Rows from block 10 of the image encoder, named by matrix and row number. Rows with one number belong to one neuron. Each number is 128 + 32 x the weight over its row's rms, rounded and kept within 0 to 255. All counts start at 0. Numbers have three digits each. After the name is the row's rms in percent of the matrix's.
# fc1: MLP up (encoder.blocks.10.mlp.fc1.weight, 768x384), inputs 0-95
# fc2: MLP down (encoder.blocks.10.mlp.fc2.weight, 384x768, transposed), outputs 0-95
fc1.504 102:090125165111148153115112158165173113115128154105138147123092136061142110111141154070107178137104217119136161114099166107105160152097125078148145118073095177154139122136089160108113144151100122002241084142115153181152100131171094130159130093109195178139116143103159102154120145137105087122
fc1.505 093:119078151127106119095077092101184152159133114156117139112116131136160156147141134146110143144118105137084030107098168096114119127073172088161133124183132170099145089190140049134169184167114150060127114161084122169140047098137108167090052180130116139090083122137108132144071106139115120096
fc1.506 100:191092168130089100114055137158105167146108141145078124111090198123121120175138133131129115144133172132118132111092087180068137134191111161123125093145143119157171076133133084153122055166157150070150162157157143109171100173138122200142110080108115140121098161165143121122106091151133104126
fc1.507 103:121139116116128145093099133144210065141079126072094151092137132115139134181131121165190108139146088171128109154086157164142052078163161168138046137122070152118105130153151111153111176107176141184107068118126088137075100106163098159109152110133124124130139129127132133078089162093127101108
fc1.508 096:117151128115108109132144167135141071087185112114071098118131129133150102200161142094101076127117191159138136130104147132108174126096113156102107195122116134141139110144072150160124044075130121149120141113125143131078141118168159058138142191146203093164069095113170122117134092091192131143
fc1.509 097:147094154109123124080110122143115158153092108081190063089119136071105141126109143084105104115124152194128152153126158101067076094108141110123105143206155133112154135142113060066150067115129130106122112156143077146112119156190085121112102160111131078061158140159117209133180176133098116192
fc1.510 099:114181140159182163132097186157169182090119116142120130127112094080134121105127157129170089117134155137150157133109120094097140133119122096122175088083064092154075139150140133148159058104133165132091134215073142096144116151104145132112112110126146069143130166124094130153108113100154148137
fc1.511 097:127105146146124168124158143106059097132088159060119101109135109113144155098126142160159155076139106101065109089111072115115125155185141168104112176126124165174170154020162132137118098143138129173129176141062202159106158143141146099195114164079126157133124136113074094128125135134095107120
fc1.512 099:134087138106200116118074109123119109116180102152156137149108154107119113162124142192152081172120032139127174158146158188141082178089177150100123137091129149130116140144146124133162193134129129178116070173143074114141126155190097178094143091081078108140122139147157110131143091121154140102
fc1.513 103:142108106074132116098178129111109132137140102087110106112177114169104098109074142118082135116122089123144202158112105107143071113213160123159115112189082152080110149172124159143138122159053103120072173166091183129068124159135108139080152132126157165051162118135088093102163142184096165173
fc1.514 102:180161175106152127093121057134185091120083084137115148110104109141062115132187123119164058080081137127077159110040113159161095179068102148111161177066162104155142140157118100135117146114130102141142133203152105143137130131203117200154103146144183097111170086138126054193149123165141047131
fc1.515 101:176099097131196128158166125174129158151087098073049131117154140079180139123139139050142121086088139126066123085089126183108132126111088097058114198113124151123131171174132199139104087110158077112157168093097124080095095118143125181174101128174162190137107155141112120168108146189105102127
fc1.516 100:089089153102167143107080145126116158078055083156106139145080114092119125109191144115110117097083143169102160121171113063164128185111142156157161075123089164154124087168198089150154156070117166162081139161100142078126068081133159160120086136105175110112103100073179084141070131118143141192
fc1.517 095:160130140124165170123119102130083151048097087121096111158104154108152137115121091169118123117125154090159054138088090101127132074144111120095120127125173185122066160112126112123191089114145159133153199159060120131116115171086095095152166150075243125115096123099157074085127086126108167165
fc1.518 099:158084123147070126152121142084115137073163110093101085183098147178142118130145060140152098146099097079153172166158144153134113108149130166160106092104114091124163148090138153071144104126077123102161135133132149152108159152149094111102146155150133069115140137133144167130123124106206131161
fc1.519 099:152134163141171108154117174101087123121149099061133152177098103141095116105182116111062117123110138129140162107115157108099138138121163122112135134103194151095092103146105102088135119132180082069144135108090107119174156089093096085193198141165150109092130122164135126099171104175159048129
fc1.520 102:143157154137175122110174095111073136113130127132114111112054193154176144153114122182117116158128156139150169120093085123119102126149158183065118103160088190140143098171127139116119119144094126137111128108066119123187149143097145108080197125111114124123131035140152122109149086116171143149
fc1.521 100:149111117103174100149161121117113198094096117123129117130108105117098093094115144093117151164133078186158075114126133055171107104146172125139106018156144180173161166118071103144104167132124163106134136081140097134135152123138096137140111131154118193135136093160143129140102096115157120099
fc1.522 098:053119125106124092102099096115148046152101101069150141143103166197074100119132103102123106090122113107143115137116132121091096159121107183117112119108203113137143114100117161082067081168134162132087198106105165157132135116106110106116056121155127138043098129104188182095089135094112095119
fc1.523 101:116135078165101130162124099152138139181133146105171156067131209123144144148111143157120149117104222175125105124144110149113102165100132135118173145076093115169094182095132054132109187115096149135169152108136118150138079136115175088115120107099164067110133113122118103161101153155074137148
fc1.524 107:104152152083130107154094111159116154164152174108173090147103120134070151178127144134150092122109043105139104148141120121113088093149115079161141099082077147117162124162165085194136183177124170139076143105146102136137123106118098081143156109120156071063173148080116090143177089164114138125
fc1.525 100:100103173109109098141147077129072154098091121119133171153146103110097204098116150140126111151154145105097140132144143174124116119127131146102157111121160113104070157137080121100137147075068123122128138151094108127160134132143098125167106103088105234122088092120181129106112078086131102138
fc1.526 096:046101115160108129187082108098113151122223118144115118073129095194106122095169102148124095084044170119109111115187142109109152090129112157186143142113173133095125099170134140178151077097093116136108180144105186113148124099118103124094126103184099133145206138185136150143124137157084160099
fc1.527 099:150157116150122154121112093148168124175140157144081055073108130160131130153119051129132082126137171119155162113157118130149124167166080119106123120136131124080130095174163138083125116146109120117202138083111153136118131182150160150075137106142095122153084151078131108123122159110114182103
fc1.528 096:101102086107121158134097132123120116158128183172144123153079123107119121116114096138096128183105000157101168172126105155154099172144135100129112115122114109076078118119128154165105080132191015150145108065119069146089127088101166175128140099130120087137114137098156094098142187146119151143
fc1.529 097:130111152146169118164183129226103147123142125163138120118081149139157144125106101097205125114148121177116125122149118100119130136131098124161137177141084101175136126137180149128083134135148122131119182076132111114124114133113114231129086162110140103100135151147124105130100113111081168028
fc1.530 104:128118104161092115142126150142121153133138201140126133119061133154096103149131153102095178140147133086049078143092097125161116138143131132158118089174145095174150186141131104077142152135175078194128153125137103167153090145061132142127141110141105135060134084149076071126129156113133129026
fc1.531 111:130135107096142113160148108140104116194182123089135108150108122099092115132103171110086156144198129166160132185124194133142129124101095127127109136147078127148065126107152143122102091120134048131149104145153118124150126100108113137100109143094170146195158183115169156178133163053075125131
fc1.532 099:069195103059068121167143086113086127179158166096122114146154216111047156154078111135108108087160161181065166102159181171123203122122143126107139162139144144151179142133126172108157111117106180129178145132106138165079144147074094182111146119134156142152112152107150150139139176164132145144
fc1.533 095:188095128149126141148140175098162114148113097114127155095160185110077120126089166053173101119107153186182102064160147130124120089140113167126157101189106129140166141117125126045097169106154126126173144166115169113126129132104143163120122119224124104114188127134084124115161116130124172172
fc1.534 099:121121151113142112102110158107107145066130143119184179134139170183132151132089124137146115175128109153130085087141139112176153123128177100114069108125135099155120145204170132089135095186102193096145110087102104102082072166116189069168121160123122115118143151197109140168114123087094156169
fc1.535 093:140086101122149096110111122126206079144084128079195091125137101082122060183125128089103150150115132145142091141118118139113091134121110143114168136146098149158136183129138122148094127130156076142068111142150085100132189142200081162088086145132165095064141140091105110103127136183101147131
fc1.536 095:149128181164160144136112184122131119094140155120126179172105159140111110122089109107122142132133181122152130148138110119196122101110153105174129137220079164133170143146106110156159114108116096126162170139133113047144156069127155120135078135094145104108129114086157181134159138112088108090
fc1.537 098:095112149108088096135117127096144111124151095122135160122097113083098059121144137143185113137137060130082056106104160146108112106140137134128061085151137166147141116147087170108128107116168110101124142211173145152141117124188176171097095127125148144136090091149073133124121079098182117130
fc1.538 096:145134153076125111163129109094165130136123167154109131113128082074142074096154142118113078048139227137115138176140102135126078140118121134126153143125138034136147113143073155106098146142155112132174110152098159143088116140141171119179089078130118098112121203094211163210138116127121144174
fc1.539 100:111107105066128166092126159105107160121116094116114127143096106102158177136110109112156120147116099106165129116053112056129075038102136170069153145167228120166138132072072091070164132112110139140162098153069147129106077133097098152123186113072088135131135170113096136151160152088117128115
fc1.540 100:123147152167158160119178075069116132086118087126126163114108124199158126092152079072129196094152138101176158118156134134169096132144124162123128141107137125188182116103164086173172125148167137136160133133149130173178184096159125210106093108133146122135126155150146104205161114124181124145
fc1.541 098:127110080157112142131195160116106151119115127172097030140153103159073095140137142169106101125143145084109134148169111127124097179114081128103129108082136138091098179171174197127127067148104126100131148106112127111134156130169085132141078151104119117141130091061051175123104136152059111155
fc1.542 096:115125116150170092150153081080136120193182074090136105086102109067096152155184149144141124146188130152118122127130063087135148092132136120127136120163067068142080129144056129183132097138140109142109151084119157101115146152119157167055108151118118147110081130114165092120174147076127126126
fc1.543 104:126105106127121075161129129128141116104164105153104050184110158114113128150151121181152099092086129112113079131141124155142101194099078105113121123138190095090110139189121170128190159132235082141159128145128116172176151069124123091158105156131078122079072176149181145144152166078149117119
fc1.544 094:098126122080177078170089130176231121098193132143077152121136225159104093142101103157158090155150117159131184128112147131151145121124092104132155113142051145113115185093214166084133106082130080189086124151110144089136110104070212097072103139133167152127110120087141099173160140131135104096
fc1.545 096:109104190131094191144146114134150064094135109116111146092158116077116087126141108152177112154130114162117114115108150121112123138128108119135128088104130099083142142115174089198142107095105102142068146106148154128146091183114176125132180137053161073219128090125118159170140117120103097099
fc1.546 106:175142126132119078153144153103180150112123115130161082158117074128077159180129139185124187172101154135168142134137094168095113122161125141195088155076098189088099096149096078057139104091084138128140135089093127154144110182162139132103136065094115103125055164090138109088086140144111120172
fc1.547 094:120096117171121076194169078115140152109071151067144068158128096118101108082116133126179110047101150169122064140143108161100156153111119161145125143167120105124088136081087166098141129140111200123145085069078118098126147112070128087157128125121167157137160135077155135134086092111149164188
fc1.548 103:160099198121130126164137107106078139185101091118099116122113133083121158152103160133174103128083151089119129120043187116082146214082112128086095125118135113145176142141125156178091147118127127126070150142117150103103115147095134158172110164138109083135114142127119169103096150078100167106
fc1.549 105:115121118078142142103125084057173184097141055149105137128119139110180153087122126080106148178133108116118163095110110177090172139134153096101101117160111151179127089187099100120131158109114109149147119105156094145131128099177117108071172148199141117113074150115162147127127122139140111126
fc1.550 103:069138093128168129151084107124130127104137050137155131193123069115130133121147126150167114110124119170126128097112118158123126109185080123158134123158094109133056091113046112064124105156137160163145156130038111116119109153079122151132127161178095100098117168136109059115165122108091154109
fc1.551 096:144118095132144127161129159185076085160073101153141095090148099101151134106164097153102166095106176174149146137101117184160127136113045101138131138150101128134071063100119190143085137117135089199122090172114109167140093137127088039152145115127161155118130129138178045125155134155167151130
fc1.552 102:117161035072134185136136143150119126072102140129158184127078153150153093116043133155157072156146146112094105166115116119137131187143095099144066096159168136100174074136057201118148116127135113168127126113117177112179143049032126112050161126163124097137107154120148185109166122155116099106
fc1.553 104:133149124107118115160176115119048141131061140098134150051112130138133107100119154148152146153178094068151154045087173123135120069129078086123097128115162178135089087102079148136190157131172121174116125144116190183126145164133137123113140152159137148148150107100094159119155114146120066191
fc1.554 096:137113120134100123172092083061164077145082107130156086141147185159120103075130177093170122185115128139125089122154089158103116062140174080109057115063108141103140123236197152190128127118143123164153086091149075103097081065143114154076129133184097117140162156127129151042166145134129123175
fc1.555 101:160126098091118163149078135117112089126139125106098173119102094186118095117138109137122117174089119142061144073100174057149132174130074147121113165098094170132155203088141122098131123129162146198135092144053198065106124166167090063116161163151136118108117145140147135102128122125062120089
fc1.556 103:126104082172146115101119120138085100174147040115175135123115173069132165116136151058116134108068200123162120122182141150158116157125153120120183162132110165218115090128140172159117036152137049079134142148188129075087130147153178168078117111193141141109094153107117104161059100152142088154
fc1.557 105:143100103203131146176182151157108140173141214035175235127152142143090148133082162137124119093166150105089105095128099147108089090136110104125088099119139095073141145142125124163152060143122122145133158178160168108110135140101078061112150113122097151100120136150129154127189153110143106026
fc1.558 102:156116130177108109116144195144169211136167120168151064125057153094104135100133142175146115071110174123137134092109142134163145103119131090141161190144154103146114051139114143138178129087140123137085147110222130083076110133138111155101058152150155117111118103207103131138178093180113087138
fc1.559 097:129128116182153145071126111127118092120176088184135129108141129126118175146124142132190090203112099142134111087123146129126099148103018104146135125111133079080128160115167166134111118110125105056126091127072129170089107158095140121133161120143163197195091137127102056146124110151117118152
fc1.560 103:096085117090117142121143185087118106106158123122087105165114144110183162126196125110127150131106173083088131145134090153137122137171118109092064098148147181152107064148139153070108150135075180125130163139085101103142165125125150161122202166119121124241111122135093117189147168109158156111
fc1.561 101:105177135153117137115096175130158145126157124115133109125087213064149143078132145129133131119137144122069185116129108154175112116059180137141184104177108112132091116150081107108132107097122096154120121090105105192126113098116172154160146122141167186150193138100140064196124152130081134143
fc1.562 106:172094172141152130120083114212163086094118159149138118133100090093151065106131038134137093053139113123153119139119088098112107155079163139136061149115110120202105105116129112189084164157114132095134109126080123111193134064132117133105138074146135158123155096101177097092146097155120053148
fc1.563 092:054092138090175125145086177076133128048137100085142130101112117116096136127143140059120030085121105116159083108089155166113146135146123170146110145108122124174117061077058105135152076135117158137131126130096179144162120103169187157110154128125126098140152130184149140112102167147095133186
fc1.564 090:168128180060139119138108175135174124150097088081086120111133189126145105126117084128116143075138102144100132101143122139138120173189118166107115156189138121079141118143115085129158116164176122102080140134092135079046142128105160122159106143107142120109150086136146130128142122169158112108
fc1.565 104:117195058111145109123125158151188103073130178084108090132154077145103127073103126122112151165113107065125125086093120142130157144156057137182106102136107094123101130132128073118083138166136100171098185096084095135126127113115139090040149135131172045134115108157115077130150104055126153216
fc1.566 105:136113142116134082141128111177138070082144198131134095125110143137094119182100159172139144193095187103094146128129110116085134167099112160112141086145100083104079111153156138004089191146171130175139061163102139087130115131163094125096138087161132092109141132112074106130149143094143120159
fc1.567 095:112152150146134136098208133109143151168166050125143109119134139067156074087143140160169089102082177199131175140115109083137106190139122157154183114136135141059140126157129140131159154125135088105092130111151092119061162162131122094169142114103126078138179104134187095110125210081184141063
fc1.568 090:091146173143166105167111051128105092116101129137115139085060129079143165140173111104152134170089152104112130135080106195117119157114075172096067099118126098153133158180153140104100118113158195158172167113131104111118166124145095193121102176091125156099112188149148102158104125133136145128
fc1.569 101:149130111078081140149169195147152164162087133093160092115115208167120108139166173118117139146150125125157167100105111078114153135099063160140106118053109138123071120182108148120198068125155125131154136146113110162067066100162117103134103078125110135091097163162099144148143116147076162150
fc1.570 097:066131118120125135090166117108118098127086117105103114140096103164132130123106100154124127142142116114125065119131128157152142150165149096139170113146131137123123173044103160104124096112124129119101051117125111147198135121082134106101100144178151148029084154090093077088168131182134089147
fc1.571 092:108125132134143103112158103133119134126147065181139103171116158143178131105090142131117059142171124054101121092099136107108056137163124156193088070125099051062148115061173167127143136087130146140044128093167173137157143141142114144130077135102172109202111184115123085140105165107167193166
fc1.572 104:044167123190216138122091102118110144110085133235113129153125143104102105050112107083114133160105117114131113126133153065140163157110101123110138069123154207119116098113061125132069121108171162122097098098091129135124098167082189101113121112141073144136120198171157123139116114131118137107
fc2.504 122:132189144112104081126138135147092096185119101079145204134172161139133150103134164085143092093143141137134120140145163107103131158133126165212131156106137123068088122054132104115103110177109163150128137144137166093144179090168163114101108066163088112109070145142142125121137150166169092210
fc2.505 085:149131093077093147130145165098119121130162157127150149127071191150142143146176105142206196029128190107148111118163128106118074136121125136126088135139077099228149163107137161139114119166122187149176077104133124183069154078165104172101090162117084061157228175103077099084110125151150152128
fc2.506 090:161151113169078191210145181196075081113165125126120098163144103131103096126170127121131115130116100176132133094128142154126117116078126130086168110113111145172160118130098135115079145156152085199098100165084119186074110144128136146108157128153150124139112169126098141079136153087182128131
fc2.507 096:171126097177162136125176072119130102108189087138102120133146090175117056113126137163094130110106178126127125118100140157117166155078128145102135214093081057041114155094126156173114125079138107146141158138111146149151202099143170147159162116143127127117089112125158182095144116096108166182
fc2.508 087:172111174165124121113162082106095132202116184099130159129126076042130139107108154174081098147138106087132130149134134116133176139081109079192098084148085140113151139131112133150062197134135140126101131133139157114093164087062127146094114143113102136086141110184128148189110133139108125138
fc2.509 105:102154065117155139129143127118122151080151099152140100136116086171117123141108174153164067112088080116151177144127061173070148144171156080089080123144155112119054080186091119067128171064105147170067134172115162188146103185138158096221146131159099116133138124151154123167183079122124125105
fc2.510 101:173088092111086077085140141148121168112148131158168100108088149157102163072115106146126165157155113097139114162094096101092101174100167091129113169151101132167141109156166090104148154170131113120141117142169127120097159154181210160149104162113096125108120073148190108161088114183109105173
fc2.511 103:152147126108113122049074097130129123139080135135101068075200134096140138073083105138117103154069158115094135130093123136160155140134132125134157139163095118056142103090170157116126123180133140206160167144222158115125156112098141155131117131110115129106095157139115092090118183084110088153
fc2.512 097:117160104108074103052041138142114205141107177095110097130108157146092161079168067126136094135033184119129178118140129060102147115088115133151069159182109134125157107140163099130084118137100231186103144104062146140148155092132121141066083134160188131061063135203093147127129144198161124109
fc2.513 114:161169187172144171101108113111095091129119130137117157077079113099170144169131150208151184148092164164116132148070139150108114143092152122155152106127125135183117122131100121100141178154132177169129130149101138132168116109085174113148166168082166092133146087155118130149068128079161111101
fc2.514 090:154121132149186190141142055102204083163152076126169166128090087153185112136128115099106172131122144094138123110105096150151156223142113098094144097080136090114126173096075191183171101139119104134131134160151190153152073171144128150159138120107086108100115070104161113059088144175192079121
fc2.515 086:146101143102092112150181161117067159110223111127117082132098138150207123155109108141157093103136138152197100114170102116160124063138085088118143143148137142132148132098184163187122137157179159103130111157124123158130189128148140132179138096119091139123114183142155131127097077143082198111
fc2.516 108:114135099132121161090098114140062156096143182135106175120120143136108097171110075138147189139112126121084111107120161108178080176074107089158152143120103160123120123132170087184153143072138095101156102125171162175138124099174113109130201139080113085132136135196130080145122084068197111111
fc2.517 090:151119113161056155149138117159117063153071154151129150132112154063094101106152078146137094174136155133130107050133192141121163127089102127122102075128142175111142107180099084156140135130140147136119135113121109162046127106128130145121099147143185098085136136134173131107141117096087099091
fc2.518 098:151164119128119115165149148127162162155128091113140168097121095121105139171207069170117153065049101143126184118187110138115141089137184168119143039130187118105149162090165151220130141159104129153123127135129103120084118155129194153123130124184158136098183168143115105087084128126098186091
fc2.519 097:121196196151130089117133168060097151132137125139134127121093149059168165158139145153127145126134103139093167129108124130096168087075158113098165137128066128164160142111107193147120123118106100140078144199116096085111147125128144139133143177139147091108129111165141172134166138153174137122
fc2.520 105:173142125133091131127127056138157129073125095105136124132135105093130069101148149158175130129146113095185055101129133139120155135140149094173195097099160108124149183122169155120116133095083111118134124138108135164143158133086123117140137142122095148121134113063128150044160108131103137137
fc2.521 096:184150135122057141100167120165168083140089148095164147130175225107102154154171129177193147115172147147169153136116091133083132128194106102120178134120158080121181138111128175119123157160112103112160152132090108146107130155105191131114159184079107125098166131049092093146103151071120146168
fc2.522 103:170118136133112163129129195144195101130113116118104191141122167122172071147143159164137116074110126122086157107142126180170093144094169066166171110088104089097233086140112122100135182129094154131107166159113153189117137093162169070097181097144098166168125143106094154164139064098132135189
fc2.523 104:166087131111088132114100146171095237156153101083160097169105108113076162087183144148133119087146128134171122153154110165140132122096181104100064128143097108129134082140161112150139095136097138139099075070165118065206142097132097092132156100149191119153142104139063131125119132139206113164
fc2.524 115:092118125148125101055124108078119103126115126130118163124120124120131105123120162129145154069091135136149119108135109068151146153122192098103095073142122081210198150129129193142129100103112111131101148093116121153151139115121112088182148149135117157138156156085110093097103114155150128070
fc2.525 091:123123070154098197184052127169124124190106126105156130163134146100068121154168073170125128111115103090133097088100078176172039141123117098134093124119125117107101144161093144110075101153151157135093106049099120154106096107127124103159114114179118132078062075106111099145176060120071151154
fc2.526 087:134146179103097130124110116098113155131167160197101040108111086041102113151124114105119089197140146170092134104111099093103148111089141144169113137138124129111164135121152074109162147103126117113153138093097113106139078087146205107145119144112135120137139109121083072159088145125058158117
fc2.527 088:105125148162162154138155129144120175117150163068127141099147138097158114162143146120110151110202151156115146056172143105100183154156116107171097117148075103104112108112197094117108092156101164102134138120140088125149175152108120173118166109134134188108083113167100108099103175130107186119
fc2.528 108:144134181108185167065135111123134131127093126120093163160062205088123066140149185076152155089097170126135129132089181117106113102083154127103109133110074133124132136111178150111165158119102144091122168070100171125095164078161182140159100158155111090126130123142067081163084104082121101100
fc2.529 096:103173160151119134145092126108105070131175077202170111188129073105084097150108140125089143124095085117076124093229100184136143113129119160108175040140172049198128124110114106116164080152152183119101156095100130137129156081087136100131171143149079123137114184142185192130117164093147145098
fc2.530 108:089113110110189112212128171085096140071164098185162087122129136142144122075102073130121168083059117146097162122143101153115139121138159105127155084103097115049085157054117134155086108108116165121111160157119149110135149105129113126130135085134088189152144112146172090164163169134153122076
fc2.531 122:126127116145085136127153118102160105073094127092138105074163126125197152078108088115109109134176073155135099138161136096173081139164147150130137133125151051088137133087080112129120131155099147186162101130122163105114120255043115103096084098117098126171128114102136082116070130056108115137
fc2.532 085:135098099149110165094119084071114133086088186145117094137166163166132089088170141110084143114183102157106142133095151104156140101120164145154091122100189072111118155152158096123067118101057123086154149098095128113161052111123168099129193095134124146128140171115162220114175147178102108162
fc2.533 088:147134111107159134174183142100123167152125154065036112153134163065145095163153153207079123178181109177150117123166088186090164115192129127121123101141061175103117122114125086143174130100147179094167134147188155129157094142135112149158121200164101144091110168159059161109116115113103120162
fc2.534 098:090159168148219164155154107136107099168152103089139087142171080124092158124172123124114162118162165148105131158146102223126114096116108105139097165102100074167142143123132081136223171165164154145118195121073126057116114136099107170169135137129099110128155168153120099170143113137139163114
fc2.535 087:121105101147155149097096121139133184101116104169116127104177115122113151183081167163123215160110135069176069188152138110070197149127103160080116112130165125098189074187105060134199106120117113129138104115116167143103101172156151167108124097140132132117148103163083121118135175155083141096
fc2.536 088:137123107139152128132129125120145118151127110107122124108118134172097135120162162178093174096123119115179129134155112134156066111100201136127149158147136134153132128193158121091126167111171124151163132139122171163105105073097052175077102140156144102105136131114201114130101119131094113186
fc2.537 112:138098171124118090088096066142130150158136129149176137138133062117121133109149130118122102202128086133102105127165135129099161117132156158111148147180126096195192099086137147135082080081113117149145123160142142108079114164147114153109107141159099033109072079117103165121135056129174163092
fc2.538 104:168148105160095087086084118152145135117151133140150146078165088160140119149148110080184150087130111115124123148160101089053121053104089153101137154133097116169101151158152079100126082176160187065155147077134156091124147130112144134121114171144126131090072125164110137102108121128130155174
fc2.539 099:099164138131140091133077154112082146125138102162143154081112142120116145141184110131127088068102100146135103165164172143150106126203160154137132154136183126133118110161104169135140088144184170176114136153102159177115162128151102151128122124168122172117124101133108153149096115140100101152
fc2.540 103:135092156133221121117120071078119190146092164157093159134159151104150137112078122112107107114174094127181125141112150134066111132109148138205170179142139216106124173120190134140165092148151126158112093157166155125157134151103165124151132178135130148118103103113163121159106185168092099168
fc2.541 105:114104133132143184105161144112134063097136146141066099128141106153172123128166079052124123120133115131088107180155155090130063109144098144102073123135107091083130088104086108147184122113096082141082088162114132056110112154101203141085147134112193115159111103164105134136132113146060147140
fc2.542 089:126174124198115132122121171121129095096083178105126145109113079095109123102113138175100124156149133172178122145125117112105142160131115134160137176065155156190143148118124125115120153110199187145137093128110153088112133082080133172120103148156146191115088165163062144100165103087121190156
fc2.543 103:121169159143061094148039138156140171127147118144173166119113100112122103112147119120155086126150097145133071134162121124099084114147133135114141211148141058160081120079133146188092102173173091101117068097072111176156133132144176146119113176139129066144127077161188149120129192136140138086
fc2.544 096:124169123142134136041120108060142133173135086147148141131126117113180126127102145081163097122089096157147171126179137138099108166129138137138125138126174095149151087119130161120110084140140135163177145106107163105141160146103170122077121156174154141170126058090091142144148164115122141092
fc2.545 099:088118140121098066172135136165149155158088105139107169164138056096125112127123140159069088084164098136063125127145104110148131108120089140065125087132139083095129161152087100159113112120168185132125138131156135126168183132142087175151162106091207165062112096105093076158132089167134076123
fc2.546 090:175143110136167144128172127097145071102145128051119184108145154147097116126118131053133186166113132149125161079124130141144125134130098133115166180149141052131155184127159120188166140164070082180156076124106091122164124148140148145089123158080134167118110124184142114120084052129116227134
fc2.547 106:159103087118085138176107138119127103070093158136134106116104130119104155115142161100184151149101113116180073086099134109111130136059134139155103162117102117177125120100162115191137102166051101150211111123156074105158122186179110130109135177147186157137166144042146123173095141128144139134
fc2.548 111:096136116131147154139147089153143130106132129100131131092128117158118128097094060119136110125085117166130151109043135164123098101159131101115136171099144185125167086103176152088094102139153124185121116107136131039154082140150110093144165089113108117168135082119153176104048130158100068078
fc2.549 101:178097132056145094124100150137097149141161160200151074190152139103149168152085148170084102102115106083134183115098221083204083089147134110135131154101152153182067146155119122097070106124068201107120178182173152103221105179157123119153064126206106140106095142078125146150116115099122139090
fc2.550 100:153146083147121096119144131150163187135127180118126134165120133096136054142045133147124153097056079136103122090134114145105132101140089149116101105170120166174160184122166140191124151093168135178109093090153120105091125168114136141166120094117158171139145070121142099131096091208101165151
fc2.551 112:132105126134125112152142182152066124142151193095150078099088133144112078098111148155200147174164150059153100128128136140089174121103138124166184209130159200163161162100133103167117105145089117132127162102130163137133131151148115148150103163132184142121132068098116091075119173127144130169
fc2.552 111:161113137111138125119161159116140117177120164164129134147109109136167112140130120159048110170095106155119146123120084129122081088152123112138107141065097135145129165130076150137081107149099177098157114077151175166172119130144122071202113052107133077134128144130096143112163154125091175103
fc2.553 113:120039098094086169146190126111114134146094161168133111124153148106134180140116114124097091151129142119119140142175172127108075169126134112122105133135127114144109142113025151176175086137121149148109149114126128049152149091177138147145095129103115144106110078070116133126134123149130166113
fc2.554 085:204155105121149135160153171061094134099092160168127071126191168121176140072105056128099127119128129146066143132094053139108110152128126142093086192135077099102128094066152167112065158150096122105104151096080100083135128159158172150178120163165125138096140108112086108153145143123095073165
fc2.555 111:167085147131115111126124140087161136172108159113125150104122091136196106130112134151078114130124133163099143106094032152083124114107138145146085185141136187085113126082118112090091115094141072137084118126076180154151106092181159070149102121143078109150204172143103142107211057130129154122
fc2.556 108:150112104122100159147136072158165204150159125183110127123154086130102128086076154160160076132083100157143167113131184151137162112176119098154118136139119113143162176160092141127072165073132163091026086172163126116118179156103118091193158060127169127173126197145134146104160060093127136127
fc2.557 123:082206054173075115118144172137135129104081110148160179125089143106137112103094122139086134128125110109078130178111154143133118159165110070143167143141142141124050116120135138134140165079072122111163156223111145098128134107130151124149132120130117103159093175101139153121142076101118135104
fc2.558 093:155141129105089125113143146123163120219103111161098073137125160156142152150104141156118138169201147123156191116120120134108109087173156178168120096144090122073088164090149107193148187166190124172150133115106087120096078127148210189126141096121097142169091161146199086129116178152066124116
fc2.559 107:113163133131112153111132166114056178152195117154173144158088140171035152092127082125100144115109165165137131144095127138127142115081123166133125126108150139126099122137102126111162112129101141094174078116120153074194127137146069093118136127143159109188103112135088140160137128142054102140
fc2.560 097:112105138173130106111161121141164128099127140190097178120070156167039124097158072168126074169109195136131120119194136136091092167118164100123134188114086162112094152119117130132099190159095091122189157138161143128081095126100131138160178135168083118182107163106134107130147118065109093106
fc2.561 102:162160223132175159093203165091105129099066132144141136123007165161163100119118078147114129127099172124157098086118158078117117104188116117122185185105157115098149120173123157127099148088122113128135135162120107124119105113144129100152131104107151099145139176133088063174124094103151146125
fc2.562 100:159156136109127072120147143108156168192107117145073116047086093189115129097114080089177104079158097096094088117089068091145097141131131131129187220102111119118119162063082161113086129114101147090141086154163108122080150138171124100114151118127145155093138148147110163125153153129133134152
fc2.563 094:142108084176162079096132061077159095204177103134164075154097099123123115097169105090175090142108128091053158082133106132068155118133137100165168148163141141128148145113136144098137131124122128131129093143132131100198119085162076142109144145119182137138149136155174194124158157095146060097
fc2.564 080:099091103161123139169080129148128173106167103122172155126196171134157086091165159208143152074153130124117173074141089167186109139080124098077109098115138063140143155097136143174162136109109129105139138145129107118144102096128144141092166128145139187112128124133131124136122083153142126086
fc2.565 129:132112158172077130136101170068119165150097083076161131142122142128163125158185154133140109134128131149134117156152185137137130098114101103102120145145101133102080127108096162132171133132168143094170154135157183110102061163113131144088136137072202115160114141181114117122196156119128054180
fc2.566 077:113143168107090137161108128144110095159127161080134138145180074117127145148123153131151167112128069128082118146145151166080113172145081134077113132127124151158110121150180148107142143093104085193146158130126106161182141211119152125100079093135153068102177083065103160092118145191071083094
fc2.567 101:130099128090152182087123165165181081074115129114142123133123097105111146070163114133154154132096158081137153118146132105066132143059104065094151060091158189125119146114110138119122184121107090163140123142132122125108060144150128138152138168164074089134180078161172128067098096165169156142
fc2.568 073:083088134177124120090096123114144106103142148164171098163123112132143167123122145135153120152169111147129121141098168130173117146099115147184116154102086088107056156101132104189093137123160157174133101115100103111100063092124145090128157128128104167176166136158124142130142119128131088130
fc2.569 105:163145165107136095105143141154145148142155113173164142168153135128124103088118082170165120152127130145096106153103202097145201085127110101126143155160127065155113095052147090132097142137164144133112172129082127085146129129141166170114122098148177161108076119109058146080097188155109151188
fc2.570 104:162054117126142186119190152104088157132118142150167150068140166111073176151152188099137176100121144128055118127098088095080135130145096148154161169147112131132168060132129203104133189112131134144088118160184109117127173148094133173137079172151143087115155033143127148108073183166089164159
fc2.571 083:140112149133164097155141141092167165167081107117134118072141156111105131152128093157099141205067123154152075131117151108169189100120151088076120146141145160143102149178149116107156100179111193126084164112151109105146138145101132124134123097108105136052135223148095168001134115117144162156
fc2.572 098:137135117095178093143151151114096059132133110129145143144062116115139082103101089116221094086092109105108064081107065136107134220161149091091144124137112096146061134207115177127089105125154128147164172141092117164119102135113114113105158137178177186199134147135125144134193086120119082075